python train.py --layers=10 --learning_rate=0.002 --beta2=0.999
Rows from block 2 of a small autoregressive pixel model, named by matrix and row number. Rows with one number belong to one neuron. Each number is 128 + 32 x the weight over its row's rms, rounded and kept within 0 to 255. All counts start at 0. Numbers have three digits each. After the name is the row's rms in percent of the matrix's.
After each neuron's rows are labels from the 100 images, of 14976, where the neuron reaches its highest value: "responds to" is what is common among them. Only what is clearly more common there than usual is listed. The data: photos with spoken descriptions (Open Images, Localized Narratives). In brackets: how many of the 100, against the usual share in percent.
# fc1: MLP up (model.blocks.2.mlp.fc1.weight, 256x128), inputs 64-127
# fc2: MLP down (model.blocks.2.mlp.fc2.weight, 128x256, transposed), outputs 64-127

fc1.155 093:058190182116136057214130094145129132106110109149100155159127106117150127108116134146131183135180088122058192180119161144099158129136170104142136112140084147087124103100131144149073152136109165
fc2.155 086:142118117153072090114134106156162140145120091138112129049163141156142142130126131081108160166160104129123112134099126137111085124138161166138169085133115169165149135122075074158124145102094106
responds to: text has "sky" (73 vs 25.1); text has "trees" (61 vs 27.8); text has "buildings" (36 vs 11.2); text has "grass" (32 vs 9.9)

fc1.18 104:122128167157134109125125112120178095064147139114151120148166217135127080140091108143115117103131177100084174091083153167129122148115156152046144126185132151111117112099185050148128138124105153
fc2.18 105:144110127119121133148176149127139123162123140088173128081180127152115142104055134140164113094124188174149171106129135160145107118116113163122108094159108047103105113148111150135165148080125118
responds to: text has "grass" (52 vs 9.9); text has "plants" (26 vs 10.5)

fc1.156 095:134124106169128128099181157001111118118151183150145146154148130144171108156139098085082125151128139072124098077113155181083081083087136080094100119117138101149202084110159066123133101106084150
fc2.156 100:116167109118134142133137104144124089206121142169049119121194118158169175119111108141106133148087118063126135098114144150103117110111131046156153143155123189111188118121179136150136125149138158
responds to: text has "plants" (31 vs 10.5)

fc1.188 110:116067158090131122112106124099148171108160197165130135122204129165150109116146127086133155100055102061130098141125119133067074082093145126123090129148101153073134129143183132139129166120055117
fc2.188 116:188124125079229132140150098114111085128145120098164145091125151217146137112090139111116135117145117064185102113123120133067162101123127147152144112145099132175133170110135118134108156089140086
responds to: text has "sky" (58 vs 25.1)

fc1.230 102:070160141159069128153168110096152138108227132107084132121125179143113075106136118148136177144146107140160093167148126108095104116160128094114071136073180162093084119150132098148071111135132161
fc2.230 110:047135044125166132127139079105150114096107128161123122128162189136080177167157124106133085158088117151155085127167123127138134192153168144118143139108138132087133131131109126104154134108101165
responds to: text has "text" (26 vs 6.4)

fc1.195 095:095096144099066172113138087133135137100143124081105144157126118150121066084126066105136154127155166093119173135111163131117141096131142151078137064128181145088132111160113084126112175093109178
fc2.195 092:118124116198137058115080143135163165106138200087113097096191070142130066118177113141114107132170174119179157098075138160168134096123121069142108077140160075123121139171151082115127113169054152
responds to: text has "trees" (78 vs 27.8); text has "sky" (66 vs 25.1); text has "grass" (35 vs 9.9)

fc1.197 099:118132159145145120149103195102162144103137169150048135171134149164085127152167090092150123161009098148112151127129148144126065144113122131076101167118164079160128083070172157127072154185147123
fc2.197 094:128082096107174153085071108131085128142119114072143125068141187149109142156132163134115104132164146115206122125116103194114171140116121116107130098160140099097138170157150159125131165064134134
responds to: text has "wall" (51 vs 20.1)

fc1.194 100:135137176139098155138089104097154181121167112133105089123168149159115095155173103134190178180120084147118118102147119134153088148164131140107144129090156151145122061159166169146102155087138160
fc2.194 101:168105156108144148165130122139177092131131169125143154170134099116096142125160161115096143079157215066123165127135114108135141127139108029090068069095148159116112126090140159154107092128176132
responds to: text has "white" (31 vs 11.8)

fc1.109 094:131102187106142101168157092112124147122140138150070186080146152122154084095140080099136130090150109110105086098157136142091136027131134134110151122157196125102206153143124154164119177104112184
fc2.109 092:088146139129081156148179133130094146136007162063136119130115105139118165089161120131140115080157150131097146096101155174107123146123143113060078164168166113125149188154130140114135140111105109
responds to: text has "sky" (66 vs 25.1)

fc1.86 088:113089145073145167132127168100125140102145131165161146122183156125111072092080141141060123133051129090095109108184147143160174114120128063099060126132225079105105136078201099159168151110096172
fc2.86 087:131126071119109123104068090115070117201084137141154149165131120167100113147109091066116109135084094112133182106179147130201150176126162092132083172163104103134126134068164093172099135160118149
responds to: text has "grass" (27 vs 9.9)

fc1.83 106:117117104146131151205116143086219113120172093143126154155213147129151081121148119135126144148091127153117132149105077158100129114162133168113119128095186099171159158117181130095164188089086124
fc2.83 106:116131184078076136139203108142103091175088088130073104111091191067150147167149157129100148120121090144131157071089116102111148115109144120111117142157156175130140141155120139116089051116051151
responds to: text has "sky" (80 vs 25.1)

fc1.163 105:134119128112169089200057144067159113126191077120169174164146143113166110163156156168074159112063154139117179123141112158108113108163151140154147137149151114124092138095158140126103129106118107
fc2.163 106:116119131130077131113107087144144071184101124149163149117195142161161118135140122132162128089097170129084178151127054100106111058116144111118181136158153104160123154119121175140127132136151111
responds to: text has "color" (32 vs 13)

fc1.218 101:081130183127116104166111134111105138138151166112098165136152123131168087102144122093106094139109144145144126132142182153116126101100160088131119124114112087137132129103148102164111133146124151
fc2.218 102:106089096089146153101066205144101149161138204138124114074158167134170092112113111168152162133065092177107172131191145098143156122116120166126142116142100119152109130134109141139104132110085128
responds to: text has "trees" (62 vs 27.8); text has "sky" (55 vs 25.1)

fc1.23 109:075059148127161114114089150107155132113150090196113143139167171140121105132146129118101171121105125082109111138122113160096118123138114143109143075124156103096162134143158153147118156084000128
fc2.23 115:121163102151145110129183179171166138133080029128116183124055094132065121116138136068065075143187125125105185127146070096165149121139159141118139170143136204144174174186080082161131119127107118
responds to: text has "sky" (54 vs 25.1)

fc1.120 099:114069142090136150152129090113136118088179196217092157099190192144142091119113097109071170110070194108093095161116122144073128123164112118097139129092083140090136134130174127169082156123104114
fc2.120 097:156147141142142089160163103105134117127118220079095098155086130179147103030091098062129129160142110114184173133150140126063120137166145150130136142118093139119141136142143145128169111104157125
responds to: text has "sky" (61 vs 25.1)

fc1.9 106:081073102104133145225121087102137126139185106127140191068126154179117093095136046134142134174115158096101137150136178155106126088111156073157140079069095124158149145095093143126161171086153115
fc2.9 108:145122110119079163141130120114078129110113185136126105171146116097186136096090079116142163166067179149192091095196204144116132133174172065047120141124085118184126167138149123116161101173125071
responds to: text has "plants" (29 vs 10.5)

fc1.241 093:134103152099135122155146115066131160141135189175078129121191105140115134090134122130080077136104126126062148165121131175142127116099146112146099112101158101039132078115197177193132092087088165
fc2.241 088:115114149105190104114132136126146144148089139158115161181157174140141115111153130104073101190112125163149190087121131135153158161129147066116085139148104127112152187147139117136144145125095084
responds to: text has "front" (29 vs 11.1)

fc1.12 095:114118148149055107122090136140118151123140111117162153153124112124178084197111134133163130122113134112074182169124160125084135120097121128150069074089171142082134122127128089157145148125100174
fc2.12 091:118136153172172091118001168161147137126110115140081087177170104168100089131179171106110123163109092118205126150107138151178152093124102141138134137136087117164143158141154119135172129195069105
responds to: text has "trees" (87 vs 27.8); text has "sky" (84 vs 25.1); text has "grass" (27 vs 9.9); text has "plants" (27 vs 10.5)

fc1.1 109:112132119077155148141178099118165143090130178090059157111128089202143147149064149166162117088151155142143142155086092118097130086190136097100222095137142140115122123106184134090158196123078140
fc2.1 093:160096207141123098112092147160081154208200083146182145094114131000074086092108151115133150134127127035130168084121127115156141159126120151136105124109104092142127126112110094172108098118159150
responds to: text has "sky" (74 vs 25.1); text has "trees" (60 vs 27.8); text has "grass" (32 vs 9.9)

fc1.232 101:089145156087099130141134129111119117134121168108192125143156117157111119144113099135155148100114138142118121129175149135116171063130115056155072111099146127175128058055136080138141135100123154
fc2.232 092:103195088155111122134125168146150158107069095136108161178136077107091136149104155089083132133172083077132160084138155130213164162114137115126127176146068133154159170155153101118125167220095079
responds to: text has "trees" (71 vs 27.8); text has "sky" (68 vs 25.1); text has "plants" (32 vs 10.5); text has "grass" (31 vs 9.9)

fc1.245 106:145136207157154093160075129119144125094151137133132091138135118146145116086161133100104127094144128135117163147137093162062148097143132127167165095097093088102150136082152124110085124128087142
fc2.245 095:117158042070091117101135151153109145113127064118122085128129115126140156107123095146186121097158121170132090165099134125190141118139171145117129115122099115132126084141119135108158152096068127
responds to: text has "sky" (77 vs 25.1); text has "trees" (67 vs 27.8); text has "grass" (33 vs 9.9)

fc1.111 101:168161138161102146149147079052162131118143112120099121121145167142129094150145048150134171120101119129033137119160086175139142131177153127115058136137109147125170137114147118120131134079131159
fc2.111 100:129135115163123143074108160176176137139092108138134042143068134151106128149131121131173118085112144156188098158115108099099177144161085157169074036117143151064100087106108119099125147112121115
responds to: text has "sky" (60 vs 25.1)

fc1.0 087:065070110107129091126173153121184117147096137121142122124172206135115104119161092138107180086113117066128171117125107112136098129113144103118084121155149236110140140168162125192112140131084162
fc2.0 085:121125098158121127187109155144153078080099092132082143082090156123106122093181140156163131052101156046095117130077086141115181148190183138143171113093112093124159147116093092157140081106132097
responds to: text has "wall" (42 vs 20.1)

fc1.243 112:100128196168098099171038126113139133107157170085137091096135174134074122130181149179135114148131116146114092122180120122104092103165113202131141036128152167136112100112163124125154145158074145
fc2.243 108:136145182157143118134155136112159146070137207130135110115159114162160106170086125138073126132181105100085069191137136113092071117138126137158085184100107126135103156107109109108114090157151126
responds to: text has "sky" (57 vs 25.1)

fc1.159 099:094092120157132083136152130095154134109166146172099117140167134130151133099122129138149151093139153089110207149109135160094120087128104113090072114105148193107143131155194139172153120147094110
fc2.159 095:156131142156127063110140106127125089110104096142065092190091127144182113046139101135113113135121131121176139116116143154132165176107122058173138136154144136144144183219151080113086120099177106
responds to: text has "sky" (63 vs 25.1)

fc1.103 100:090087117131086089167135139102168116122148193167160148129195154184122082080138055133145143096086140177093132159154157139152131115148114115101089137093128112075147108078162084174064120121080137
fc2.103 104:118147060145211162144131112167100109111103118143144104116125106121130167111143168103103169121090120174163134158110154104145146125132113148132168126125104158120108109108090081183202072129091103
responds to: text has "sky" (76 vs 25.1); text has "buildings" (29 vs 11.2)