A small autoregressive pixel model, trained from scratch: 16-pixel images, activation relu.
Rows from block 4 of a small autoregressive pixel model, named by matrix and row number. Rows with one number belong to one neuron. Each number is 128 + 32 x the weight over its row's rms, rounded and kept within 0 to 255. All counts start at 0. Numbers have three digits each. After the name is the row's rms in percent of the matrix's.
After each neuron's rows are labels from the 100 images, of 14976, where the neuron reaches its highest value: "strongest on" is what is common among them. Only what is clearly more common there than usual is listed. The data: photos with spoken descriptions (Open Images, Localized Narratives).
# fc1: MLP up (model.blocks.4.mlp.fc1.weight, 256x128), inputs 64-127
# fc2: MLP down (model.blocks.4.mlp.fc2.weight, 128x256, transposed), outputs 64-127

fc1.4 104:114181095126129115149144169138132142112130113123135135116123204123093110103111119142142136164126068128116185075142178098130102103129097101146137116121226157045183122118134169134098127076033154
fc2.4 104:146155068148095102191137189124093177120105187133134116183131101117179083166095137154141121117098107122100105078171093123108097127107147073113178101142127122117112058079154126109182142068130149
strongest on: text has "sky"; text has "trees"; text has "buildings"

fc1.91 099:178175144110079128122152091105105131125155109125132100100195149173096076104121053142171125158097141082068094085087121096075182096117189133122102151103148175103154175130133099174121110151117144
fc2.91 105:128227141154125098091155073123084118132142100135128134042103160035047123186119101163125101070139108161071146099151146152138153126106119159143085161103130130197154098165116118126137160166083142
strongest on: text has "sky"; text has "water"

fc1.69 107:109153134128161112135069150118126110087208150111120146144131162195104073106155064120115126145143079102135167122137170123078147134072149175089132151101196133130118129201185063122106168109088111
fc2.69 112:136142045092154083148089182064099177165153084092140135150117098060100135097115124126083158169097091139141129139144178124110158131101135124141137167125169105074134187085186118143116100084161144
strongest on: text has "sky"

fc1.114 092:103130118075175099117115136092149144136163105138079210146115072138141116098157089156155095113174149167155173144099208170117119076141179137163184120140185101079147117160159118107070141054148110
fc2.114 103:164071103113109155127139088119156119158116134110169080081145094144142146179139134108161107076113113097091111173147110107185136111158159105182087145195093151165105119191126100117073119159171109
strongest on: text has "sky"; text has "water"

fc1.241 088:137107140146122084141064135078175087122157051088114192128138158144149086070156106098132177139184139143110118133091148159125109091102177142091130160110163109068142150093150100110112115093096082
fc2.241 101:119089146093146167123068158115140129156172082142115113133115103123106102167107149172201162115132117144223177094133091117095128122110138153081171158140119130074122107072159110188136130129173078
strongest on: text has "sky"; text has "trees"; text has "water"; text has "plants"

fc1.43 087:071155133129188124138102108104145100121158151145089169114148099083160174099154157133166135130136148164163100125089130145111119155078133142156112080143165110143123138088188170046102159076062135
fc2.43 080:162103119150119127126183138132091125126101116111138164081112090112094112109142103110175118152130123099098092084164165135046101151162167109105104162161139166108137091170118092123112127146096151
strongest on: text has "sky"

fc1.168 127:086126132112127128119104145112111178104155167093107170135158148167150106067153146103096128081155118162079137149104118129082186127118150131078165157103121158084104169178147116172031136135072147
fc2.168 125:150106124156156132136135157110105110075192135152124170126143174171152140063116080142148162159122098146146137108174096108024137152146163050097068085186145129117137123155104096155139103039128125
strongest on: text has "white"; text has "black"

fc1.97 098:100127174117099105138103115094115130114207074145161197113153141152159098106151114154158171078142136123138140127123089099076152129117117176088155136101162109145111108201131143128139104124069165
fc2.97 098:083111114147113144108187165129025076116126168092185132171188110123105118133150135134104155108145097166110139148125123102177090094171131127111072132177102094185076137148156121153151080177090139
strongest on: text has "sky"

fc1.113 092:094120085095162103117140129092147140099195132181096187104174111121150098086153106173131196133105103122124181137102123105075197113173169158112103121095125131115145137177162119077146136075127142
fc2.113 088:136151120142121129114139155137105108149099105131084098106099204090174100228146140184137148137097096151156144092075177099120143139140157160139105126128149147170155168137146135071086079149061178
strongest on: text has "sky"; text has "trees"; text has "clouds"

fc1.170 098:133085157141173082106112100091146150131141090148096188076154131138147112114155139116107158120116143113141168156017107163088156126097134143098135105117205133138129064156175119135087126084140151
fc2.170 095:144103166183077133129087121132105146139102109182156076111192152095160135176139148164175130133135103127101142132081107090144173118147125095149129023183163090107084083104147118132113109106125106
strongest on: text has "sky"

fc1.109 107:120201140072126130139107131086163123123161146103118154172164088134128084112113083169151154125153150147064103109147138136104128101063113119084131125153141172114147145119149127132150160071053194
fc2.109 109:118119073138093137123102091149154148188075150130130147194230098134109172203113142095128061148105137062124122107134154121159123131116110041143140086110096176140144114105102176131141117147109153
strongest on: text has "grass"; text has "plants"

fc1.146 108:103105092103177073178086068151135117135145139145118134135148115196055106096105119146133194178123163194114093125139127115090103112133115154130111155078203117111144135129105124098080145087060145
fc2.146 106:111146099145189113221083155130036118120130125114084143095133094067154147109139121144117139156138143141146179104086146123147125147127153075163167105118206130117117048107111111123202127140069116
strongest on: text has "sky"; text has "trees"; text has "buildings"; text has "grass"

fc1.196 093:139176134150123123075153136117183148045176132173161112125117121149160037147090069148140146130192110101103148088106154095080124117087125093072175185142189104133121132209117092076148124125136201
fc2.196 095:118042174107143066177074113119147130122113189080117138124194101142121141106127117121106158112171096142170135052107124141117169115123146069140146141087129142166127125074124138159095140156071147
strongest on: text has "grass"; text has "plants"

fc1.88 097:105085065151130118127139092081150112084180124145130144124167137103121100117122113103169114117158165165121098102132124170088141148072112117162154111123132209083177156096161095124055060114082144
fc2.88 095:182165159172083149086192113121117124071098068168101134098108151154084084151139141141156117128111116128128155162109089120148081136132105148116094127108097097162113135149064185174131138141216142
strongest on: text has "sky"

fc1.174 107:133151175141114091131155097088148118135155144127165171149146158112134112141123059152143190174109140122097136066066061136068144120173124072145166114098139135145184112128136173124091085087076177
fc2.174 103:116100132141133123133113099135091135079153157131189092110128084138120106130141163113165140079098158161053157144114112109147090129217133126136074088092103135081130105138138169113148109144089152
strongest on: text has "sky"; text has "water"

fc1.142 084:146050178129144109103117078090153160120160137195138137113126168117109122128148142148151158126119153113068163070069102152180191071139102144058172123134102141075163104164121141132117164086103151
fc2.142 075:101140126099106138106119116155104115157121074112154181053114139239149111154113096122114141153108156112150117141147112105130186165157091143128136132122107109155119110147109144110044160112056121
strongest on: text has "sky"; text has "water"

fc1.162 103:086137104149114125173108149113110169119152090091157168103116126118148136080128137094133173102121116137169185135134161174149098072146167126107142106142104133118124116097133090114120144143091115
fc2.162 103:149101114062164107156129139157171114125096174116090097067138155106091142177117133122150112130171133097110156121156083143102144135132132124176110161134135116155095173186174116107173138135165146
strongest on: text has "sky"

fc1.135 095:116198085182137100136134145096143105164145096131088122173136122188131132137163117135142217147168105107101097135103157147112131130133092155125152147111149129129141080213175153120103169114088146
fc2.135 091:102138183187141124101140104124098091145148148113127130110136189086116085136082164140079159098107158149140111150113115106104112124094091187126135137088139124195183150088116131140120104077133137
strongest on: text has "sky"

fc1.176 108:144095158187146099113148096129110154166133134126105120166150154197134091116107137117074157172154131129078059108103130172107135092116149187086140166065162125120158122126105093126068141101134114
fc2.176 107:133093117128178170184103134108083146147150140155079111117147062112173115098104108103136145109142115132152096172144115171126126154134081055119082102153120110086097107118083119142178155114163149
strongest on: text has "sky"; text has "grass"