{"model": "autoregressive pixel model", "dataset": "photos with spoken descriptions (Open Images, Localized Narratives)", "train_examples": 101725, "image_size": 16, "horizontal_flip": true, "levels_per_channel": 6, "vocab_size": 217, "arch": "transformer_decoder", "width": 128, "layers": 10, "norm": "layernorm", "norm_position": "pre", "activation": "relu", "mlp_ratio": 2, "head_dim": 32, "fused_qkv": false, "bias": "qkv", "qk_norm": false, "parallel_block": false, "inner_norm": false, "positions": "learned", "tie_embeddings": true, "init": "torch_default", "residual_init": "none", "optimizer": "adamw", "lr": 0.002, "beta1": 0.9, "beta2": 0.999, "eps": 1e-08, "ema_decay": 0.995, "steps": 24000, "batch_size": 128, "epochs": 30.2, "lr_schedule": "cosine_restarts", "final_lr_fraction": 0.01, "warmup_steps": 1200, "weight_decay": 0.09}
Rows from block 2 of a small autoregressive pixel model, named by matrix and row number. Rows with one number belong to one neuron. Each number is 128 + 32 x the weight over its row's rms, rounded and kept within 0 to 255. All counts start at 0. Numbers have three digits each.
After each neuron's rows are labels from the 100 images, of 14976, where the neuron reaches its highest value: "strongest on" is what is common among them. Only what is clearly more common there than usual is listed. The data: photos with spoken descriptions (Open Images, Localized Narratives).
# fc1: MLP up (model.blocks.2.mlp.fc1.weight, 256x128), inputs 0-63
# fc2: MLP down (model.blocks.2.mlp.fc2.weight, 128x256, transposed), outputs 0-63

fc1.18:048127147074157143138157114116102119152072161121140134108097184133108147099160159120122129148133121103159141043122162092128144117094097126094133116160069169205063168122125169106122153132159177
fc2.18:079092141109168164156077166112111091103143127167098060076082157124145182137193127148108085131123142085169166084113098134125108100101053084103096172123097152167093143116161214125169174111123182
strongest on: text has "grass"; text has "plants"

fc1.38:144135072104129131132168158093109134140156129125156100083130090125109131140169098164130124109144166167213192124181155083185117157164112120134149132114116113157082154102154116098188060184147186
fc2.38:100155158144139070089157149127119124157182119143072093126157120089098135163114135093134177097079097167097110161157117128172213127102122145069123138078130130117076198146059125157107093126128113
strongest on: text has "sky"

fc1.12:086176148135100069175090146129151139226113103103085117080117191100167060210151096125161121100095148125177114156160128140154182109120055128088143155120110113105199106128132141120150117123166134
fc2.12:152129153112124151163117086117110110122181125122114110194110069115081094103103139146131142084137090129074143156102085118161164154171210124124106095093090122110097135141136120159114105181124099
strongest on: text has "trees"; text has "sky"; text has "grass"; text has "plants"

fc1.59:101139166146065086167146187128148113194122180156144100084127122146162130159129083120076142106111119130147109115140122086122155135065115090151179134131131061112118121079162137115161101109091121
fc2.59:180093049164110135107157143142119096108093140174111126067144161138130131126145135139079108108135162104168077146129126155184128084085150050119075161108104056151055144135093136125171107116099132
strongest on: text has "sky"; text has "water"; text has "buildings"

fc1.60:100149104096108154158163095114134127144121110148136106114175156104102128123167134145182066127145123095107130101152144089204128096112135158152101115173131140160119093126145100077161102114204179
fc2.60:162151065126109156156155125125116127055113118162122041129127102143136164115119149174110054098135106122255131131168177137121100102086103089154174155152138144075071133124139118147150113074114154
strongest on: text has "grass"; text has "ground"

fc1.77:078157130094114105111121100115128131110178132136098105101148154143170084146140101122152133063141156102118149105128064122142167094088148118103129121133113119172164170133157120162117075167219141
fc2.77:127099150146113157149134141125127150121106122084162136120131071142090119094157113176061151123116130129146129065148135080124154135144171060069099096137172172156111141130152087111156156104159137
strongest on: text has "plants"

fc1.95:156175104116114146167225161095127097082128130200089151112147124123072142137098141087140172162128147129157134120127143138207096117102112165115075167230105100136150162107172118097155082139158139
fc2.95:104093096165097084151181075110152111080098151155108121075151121090137145122144135139111170153174114169161110130121159107103159080090107149140090169131129138114124142095062189095104126119172109
strongest on: text has "sky"

fc1.241:070098121147075135148129108159166108088108123121112124125192112061173066169170138131149133055087120146184114089126144132157151140168116165108157156110157097151153111128161077138141114145110148
fc2.241:099092091117089126162132123116158128099116171153174175158119107115103101174137081162068099129148125060157138120167188087104107149165131105099098088139047138108057153108086096160155116226074107
strongest on: text has "front"

fc1.188:115165134137083103158164121089118132128096120125122188136126105145072090148160120125097146132099172141094119103120148055213094183165122187147126107092146115152146170131211120134170126123150146
fc2.188:115121096122146163155134113094080136064088134098165125158101128193134082154097123180119201154112155105152148131132051164174197150110096112073128161117107174115120163123192150145120123107118073
strongest on: text has "sky"

fc1.86:122123112134118106132141098125162079112120144105102140145157121112123104144155148120125129117135189134139138114158109134174102147127096135143164111242151155106061147112121134088153092122171137
fc2.86:108160123129154122107136110095162132071077139169114140125141167226117148130141135106084137098130146178213094078166132158132153130125079097160123157144135166123117110083121142144158124068101167
strongest on: text has "grass"

fc1.108:069186150116137141103141130134108215146121184195123124097117132174167129155170099099179141140140123115137113116171048126155122119130131148125175162128137118138103089116171140103183047121172111
fc2.108:164121089120168186144108132168116155100129147126137078137147097198133124132126089130136066140115093125173060107141162168006097143113151107129139102072116123156141135108120083161142131124085205
strongest on: text has "sky"; text has "grass"

fc1.156:142189148135113128180110114151135128158119156106092128098110184105124110176154144127121155101127127132074133098118090126150072191090089161163109125117090179160152108134158170126134082144135154
fc2.156:097094137109102099092084098113126161141099148116178147149144163149162145129179141143143058169141107132145179157087148047125052061153095136119118110065155148116100072079124122110161132121107071
strongest on: text has "plants"

fc1.66:109147163070135118183200137182098090140105156148123127102128147095125119136188086052148113076146152130175175123128133138156110150108093096126064103118116116139112139088149187066160118096137173
fc2.66:140130140122163065074176114154135143172094122095120179100152104095101158153139154084156155154094166158069092123117138136156164117114171128199106101095168153109129134121119094233100091071116151
strongest on: text has "sky"

fc1.173:111140148109058061116140149070145126130109105149087147149211115120084115145178158108159148058102128141108105115157162166096087125117096100131125136126137124187132156138167031109140104120221168
fc2.173:207153037131132193126147112162128171102122104110142172153146072184079065125186134152140080142126075119172156114165163187123142159101129101136107101139107129105102133123128034088115086146144114
strongest on: text has "sky"

fc1.79:081156137138120072138118129177184092140105152113121104088110115152164122102123118123112180090141141121102100102119158130113213135171148186120157116110160111159089126109164180114135126152150118
fc2.79:148161143152051125151115119116084134154113108150105076156118140098161160130195098112173147116096122091149172068139144134112146135115058109123158181124144122127160107098135145115111115135153107
strongest on: text has "wall"

fc1.197:130177138113110123136135136147183157176112172188111122043152096128138089117132098119082162116134143147104119087156120140106154133162149139110159097125141129129139166084175076152166097094113102
fc2.197:119129090136162159100143052103122120077126121143094176136098153155128118176185112208101107109082046079096145116147123093171148086134107135112123137196148144112160211122159091109148141090145166
strongest on: text has "wall"

fc1.194:130093131109096085151154178135099123110129142181091105055132116118140119152180092083208053160119094119135125093183167130111207131122141143182082097085166132127096062105110120106125091186125127
fc2.194:112122184111182081146128111123191116166096130158145118193164149179134131114156103143175125143119113086080098147172094126099078087122103133114193124031093161129139091123150105156102148129123148
strongest on: text has "white"

fc1.103:064106140117123101137110076139155099116098125135116075085107150110224120167158122108162153103151132095150172105176143071134157155136123115080126145183078159155156114116149131123166119170150180
fc2.103:200097144133085140193089147184125105087182098153109130096112106157120081126123124078143146115122117111192111170075134103070110188150174111148100115097164161123123175132093144113131195134036127
strongest on: text has "sky"; text has "buildings"

fc1.195:123180135104103118106140183110205096144083142099140102097135176101118122170136162113150155111145143124128052181157123109099152092097091137143037158220064150106125176126168154108139125124160118
fc2.195:125110079114170061184108079078118158102169147163157153168118108178122126127123157100115142138126110106172112131120124111119168159134129106068135142109152170130117135124065124158178108124123102
strongest on: text has "trees"; text has "sky"; text has "grass"

fc1.73:096090109137105088164055099109096106134100117145116155075155082083127127197164144118142104067091115138180189113146135119140167108143066131128101137100178116146154192142194112097136142145080152
fc2.73:117181127131105125133130106102120146097128116110107155115098147090137119140206135113175138180107095097165128145151131165106130143084161114069165098126077158135124155121119115148104083158146043
strongest on: text has "sky"

fc1.230:083160134107120113100136150155155098168125126145198174100119160136174070143113102097130187106073187099157113043168147108152136156146105142079153093170074148132162128135156154150170120135162119
fc2.230:139154077133036123126079118080159164141177146117183129171121195051124133118132109079091162121111138118177139104100127117118045176170134158141096105171129132129138190123096141156110114153099066
strongest on: text has "text"

fc1.155:127180101134156161101146085166094103106149159086108186076147217134149070185139097137100113096129153096155094118145111077148125077187094114147108120151142094127185128112119111131108112114125140
fc2.155:120108100140113088161073146088049119102121128177138086180124160132145150112120118149140232154141029083168105131080126102126122044094100108189141164047147136140129132121124156109168111102172146
strongest on: text has "sky"; text has "trees"; text has "buildings"; text has "grass"

fc1.0:110148019130095125104117138146074100158131139138123128096125128187164086156152109099100119140182167109091132099124134193108134121175139125160109108149190110132116138113191119107181085135160098
fc2.0:209116164133164149098122146130181157121103123098136149111137146153143150127124111131142087117086084179129111112086140089179150180096155116186080141095050116137127128152172126151071124122143140
strongest on: text has "wall"

fc1.9:135144123138096090172130105126147151122155121111083124092173202137158136200123098118168180102118116033131135103149150146145123128085122139140118144113171055134123112126147134161147097114131107
fc2.9:111103115144120070131131117125158116162147146115090088076108117118124158147151129130147106095154140090112095110116190092081138095081134124092062108194132117159134117140077135154130176109123149
strongest on: text has "plants"

fc1.218:082178132124153124120153059122166117077152167086099146099122122110161065176125132129105185166147160133159057153192092141143163081188076031124086176162107147135157194114159087132131037152168076
fc2.218:112163091128166164129126102040081106144148153130121209171127099059151108138237131135092074117140144118129140149123161105131135098081117115150112087161112137128116089114094112102108098202137141
strongest on: text has "trees"; text has "sky"

fc1.53:122180143108094095191158153070127124080104120092111104077142193178128101121118136114139130122177170139199134129168133110179097081103091100079163140146081170113174128133142117104155145093128133
fc2.53:117072126121179126112108103177174148098058125154125093174094115102154137122111152088144156119163053066158186109131099084114115087132092143104080057097114124154149148139170120188158167094133152
strongest on: text has "grass"

fc1.245:129169068119117111165216152164070146130120123106067199078109163109091097119174119132162127169136100156167115127139141145180136038177096072196066068129124144137167147125158105145166117099129126
fc2.245:149115145133175145070036162143145137085100110136103069130132137097163146154114111102163155113148143154178103178156112099167148108068089068189099178133203150131107059146157165147117135050135150
strongest on: text has "sky"; text has "trees"; text has "grass"

fc1.232:116145125130087093183172108144181102158121140102077104114119142109202140149182119152185193119104146115164130131146141148161077088053074067159118124147119146134126179112189157099157101124148038
fc2.232:145076150136141078131119122136086109077167135098121183110149106074137107138128163072108082126104136117124155147127161138142122056158124128124149145055096073147144162127062110139132127112112156
strongest on: text has "trees"; text has "sky"; text has "plants"; text has "grass"

fc1.20:107154162124093091170151169107196120193155131158124122082128178139162058168172055092122091112147111136159103128144108108149163090132063081143110095123150119095145119119133140090120091130150131
fc2.20:139125172126135081167112099112171118115136099128124144162144118081079140108098120125116170079131171156107141157131194184123176162054146115126100112113098125102144127136170145160126089102176101
strongest on: text has "sky"; text has "trees"; text has "buildings"

fc1.163:060125096129118093168168128127158172116140140117085187136142161122091111089199124064183136128129135079184148055159201120142120138081142094081152096147137118134100148076103125150110081117138128
fc2.163:176084098162061105169134183127165135144135107113077144127074142147111132137141093153057035113093110122168103181163064121137139125094175152148117108146120130115160158135090159121055171064162126
strongest on: text has "color"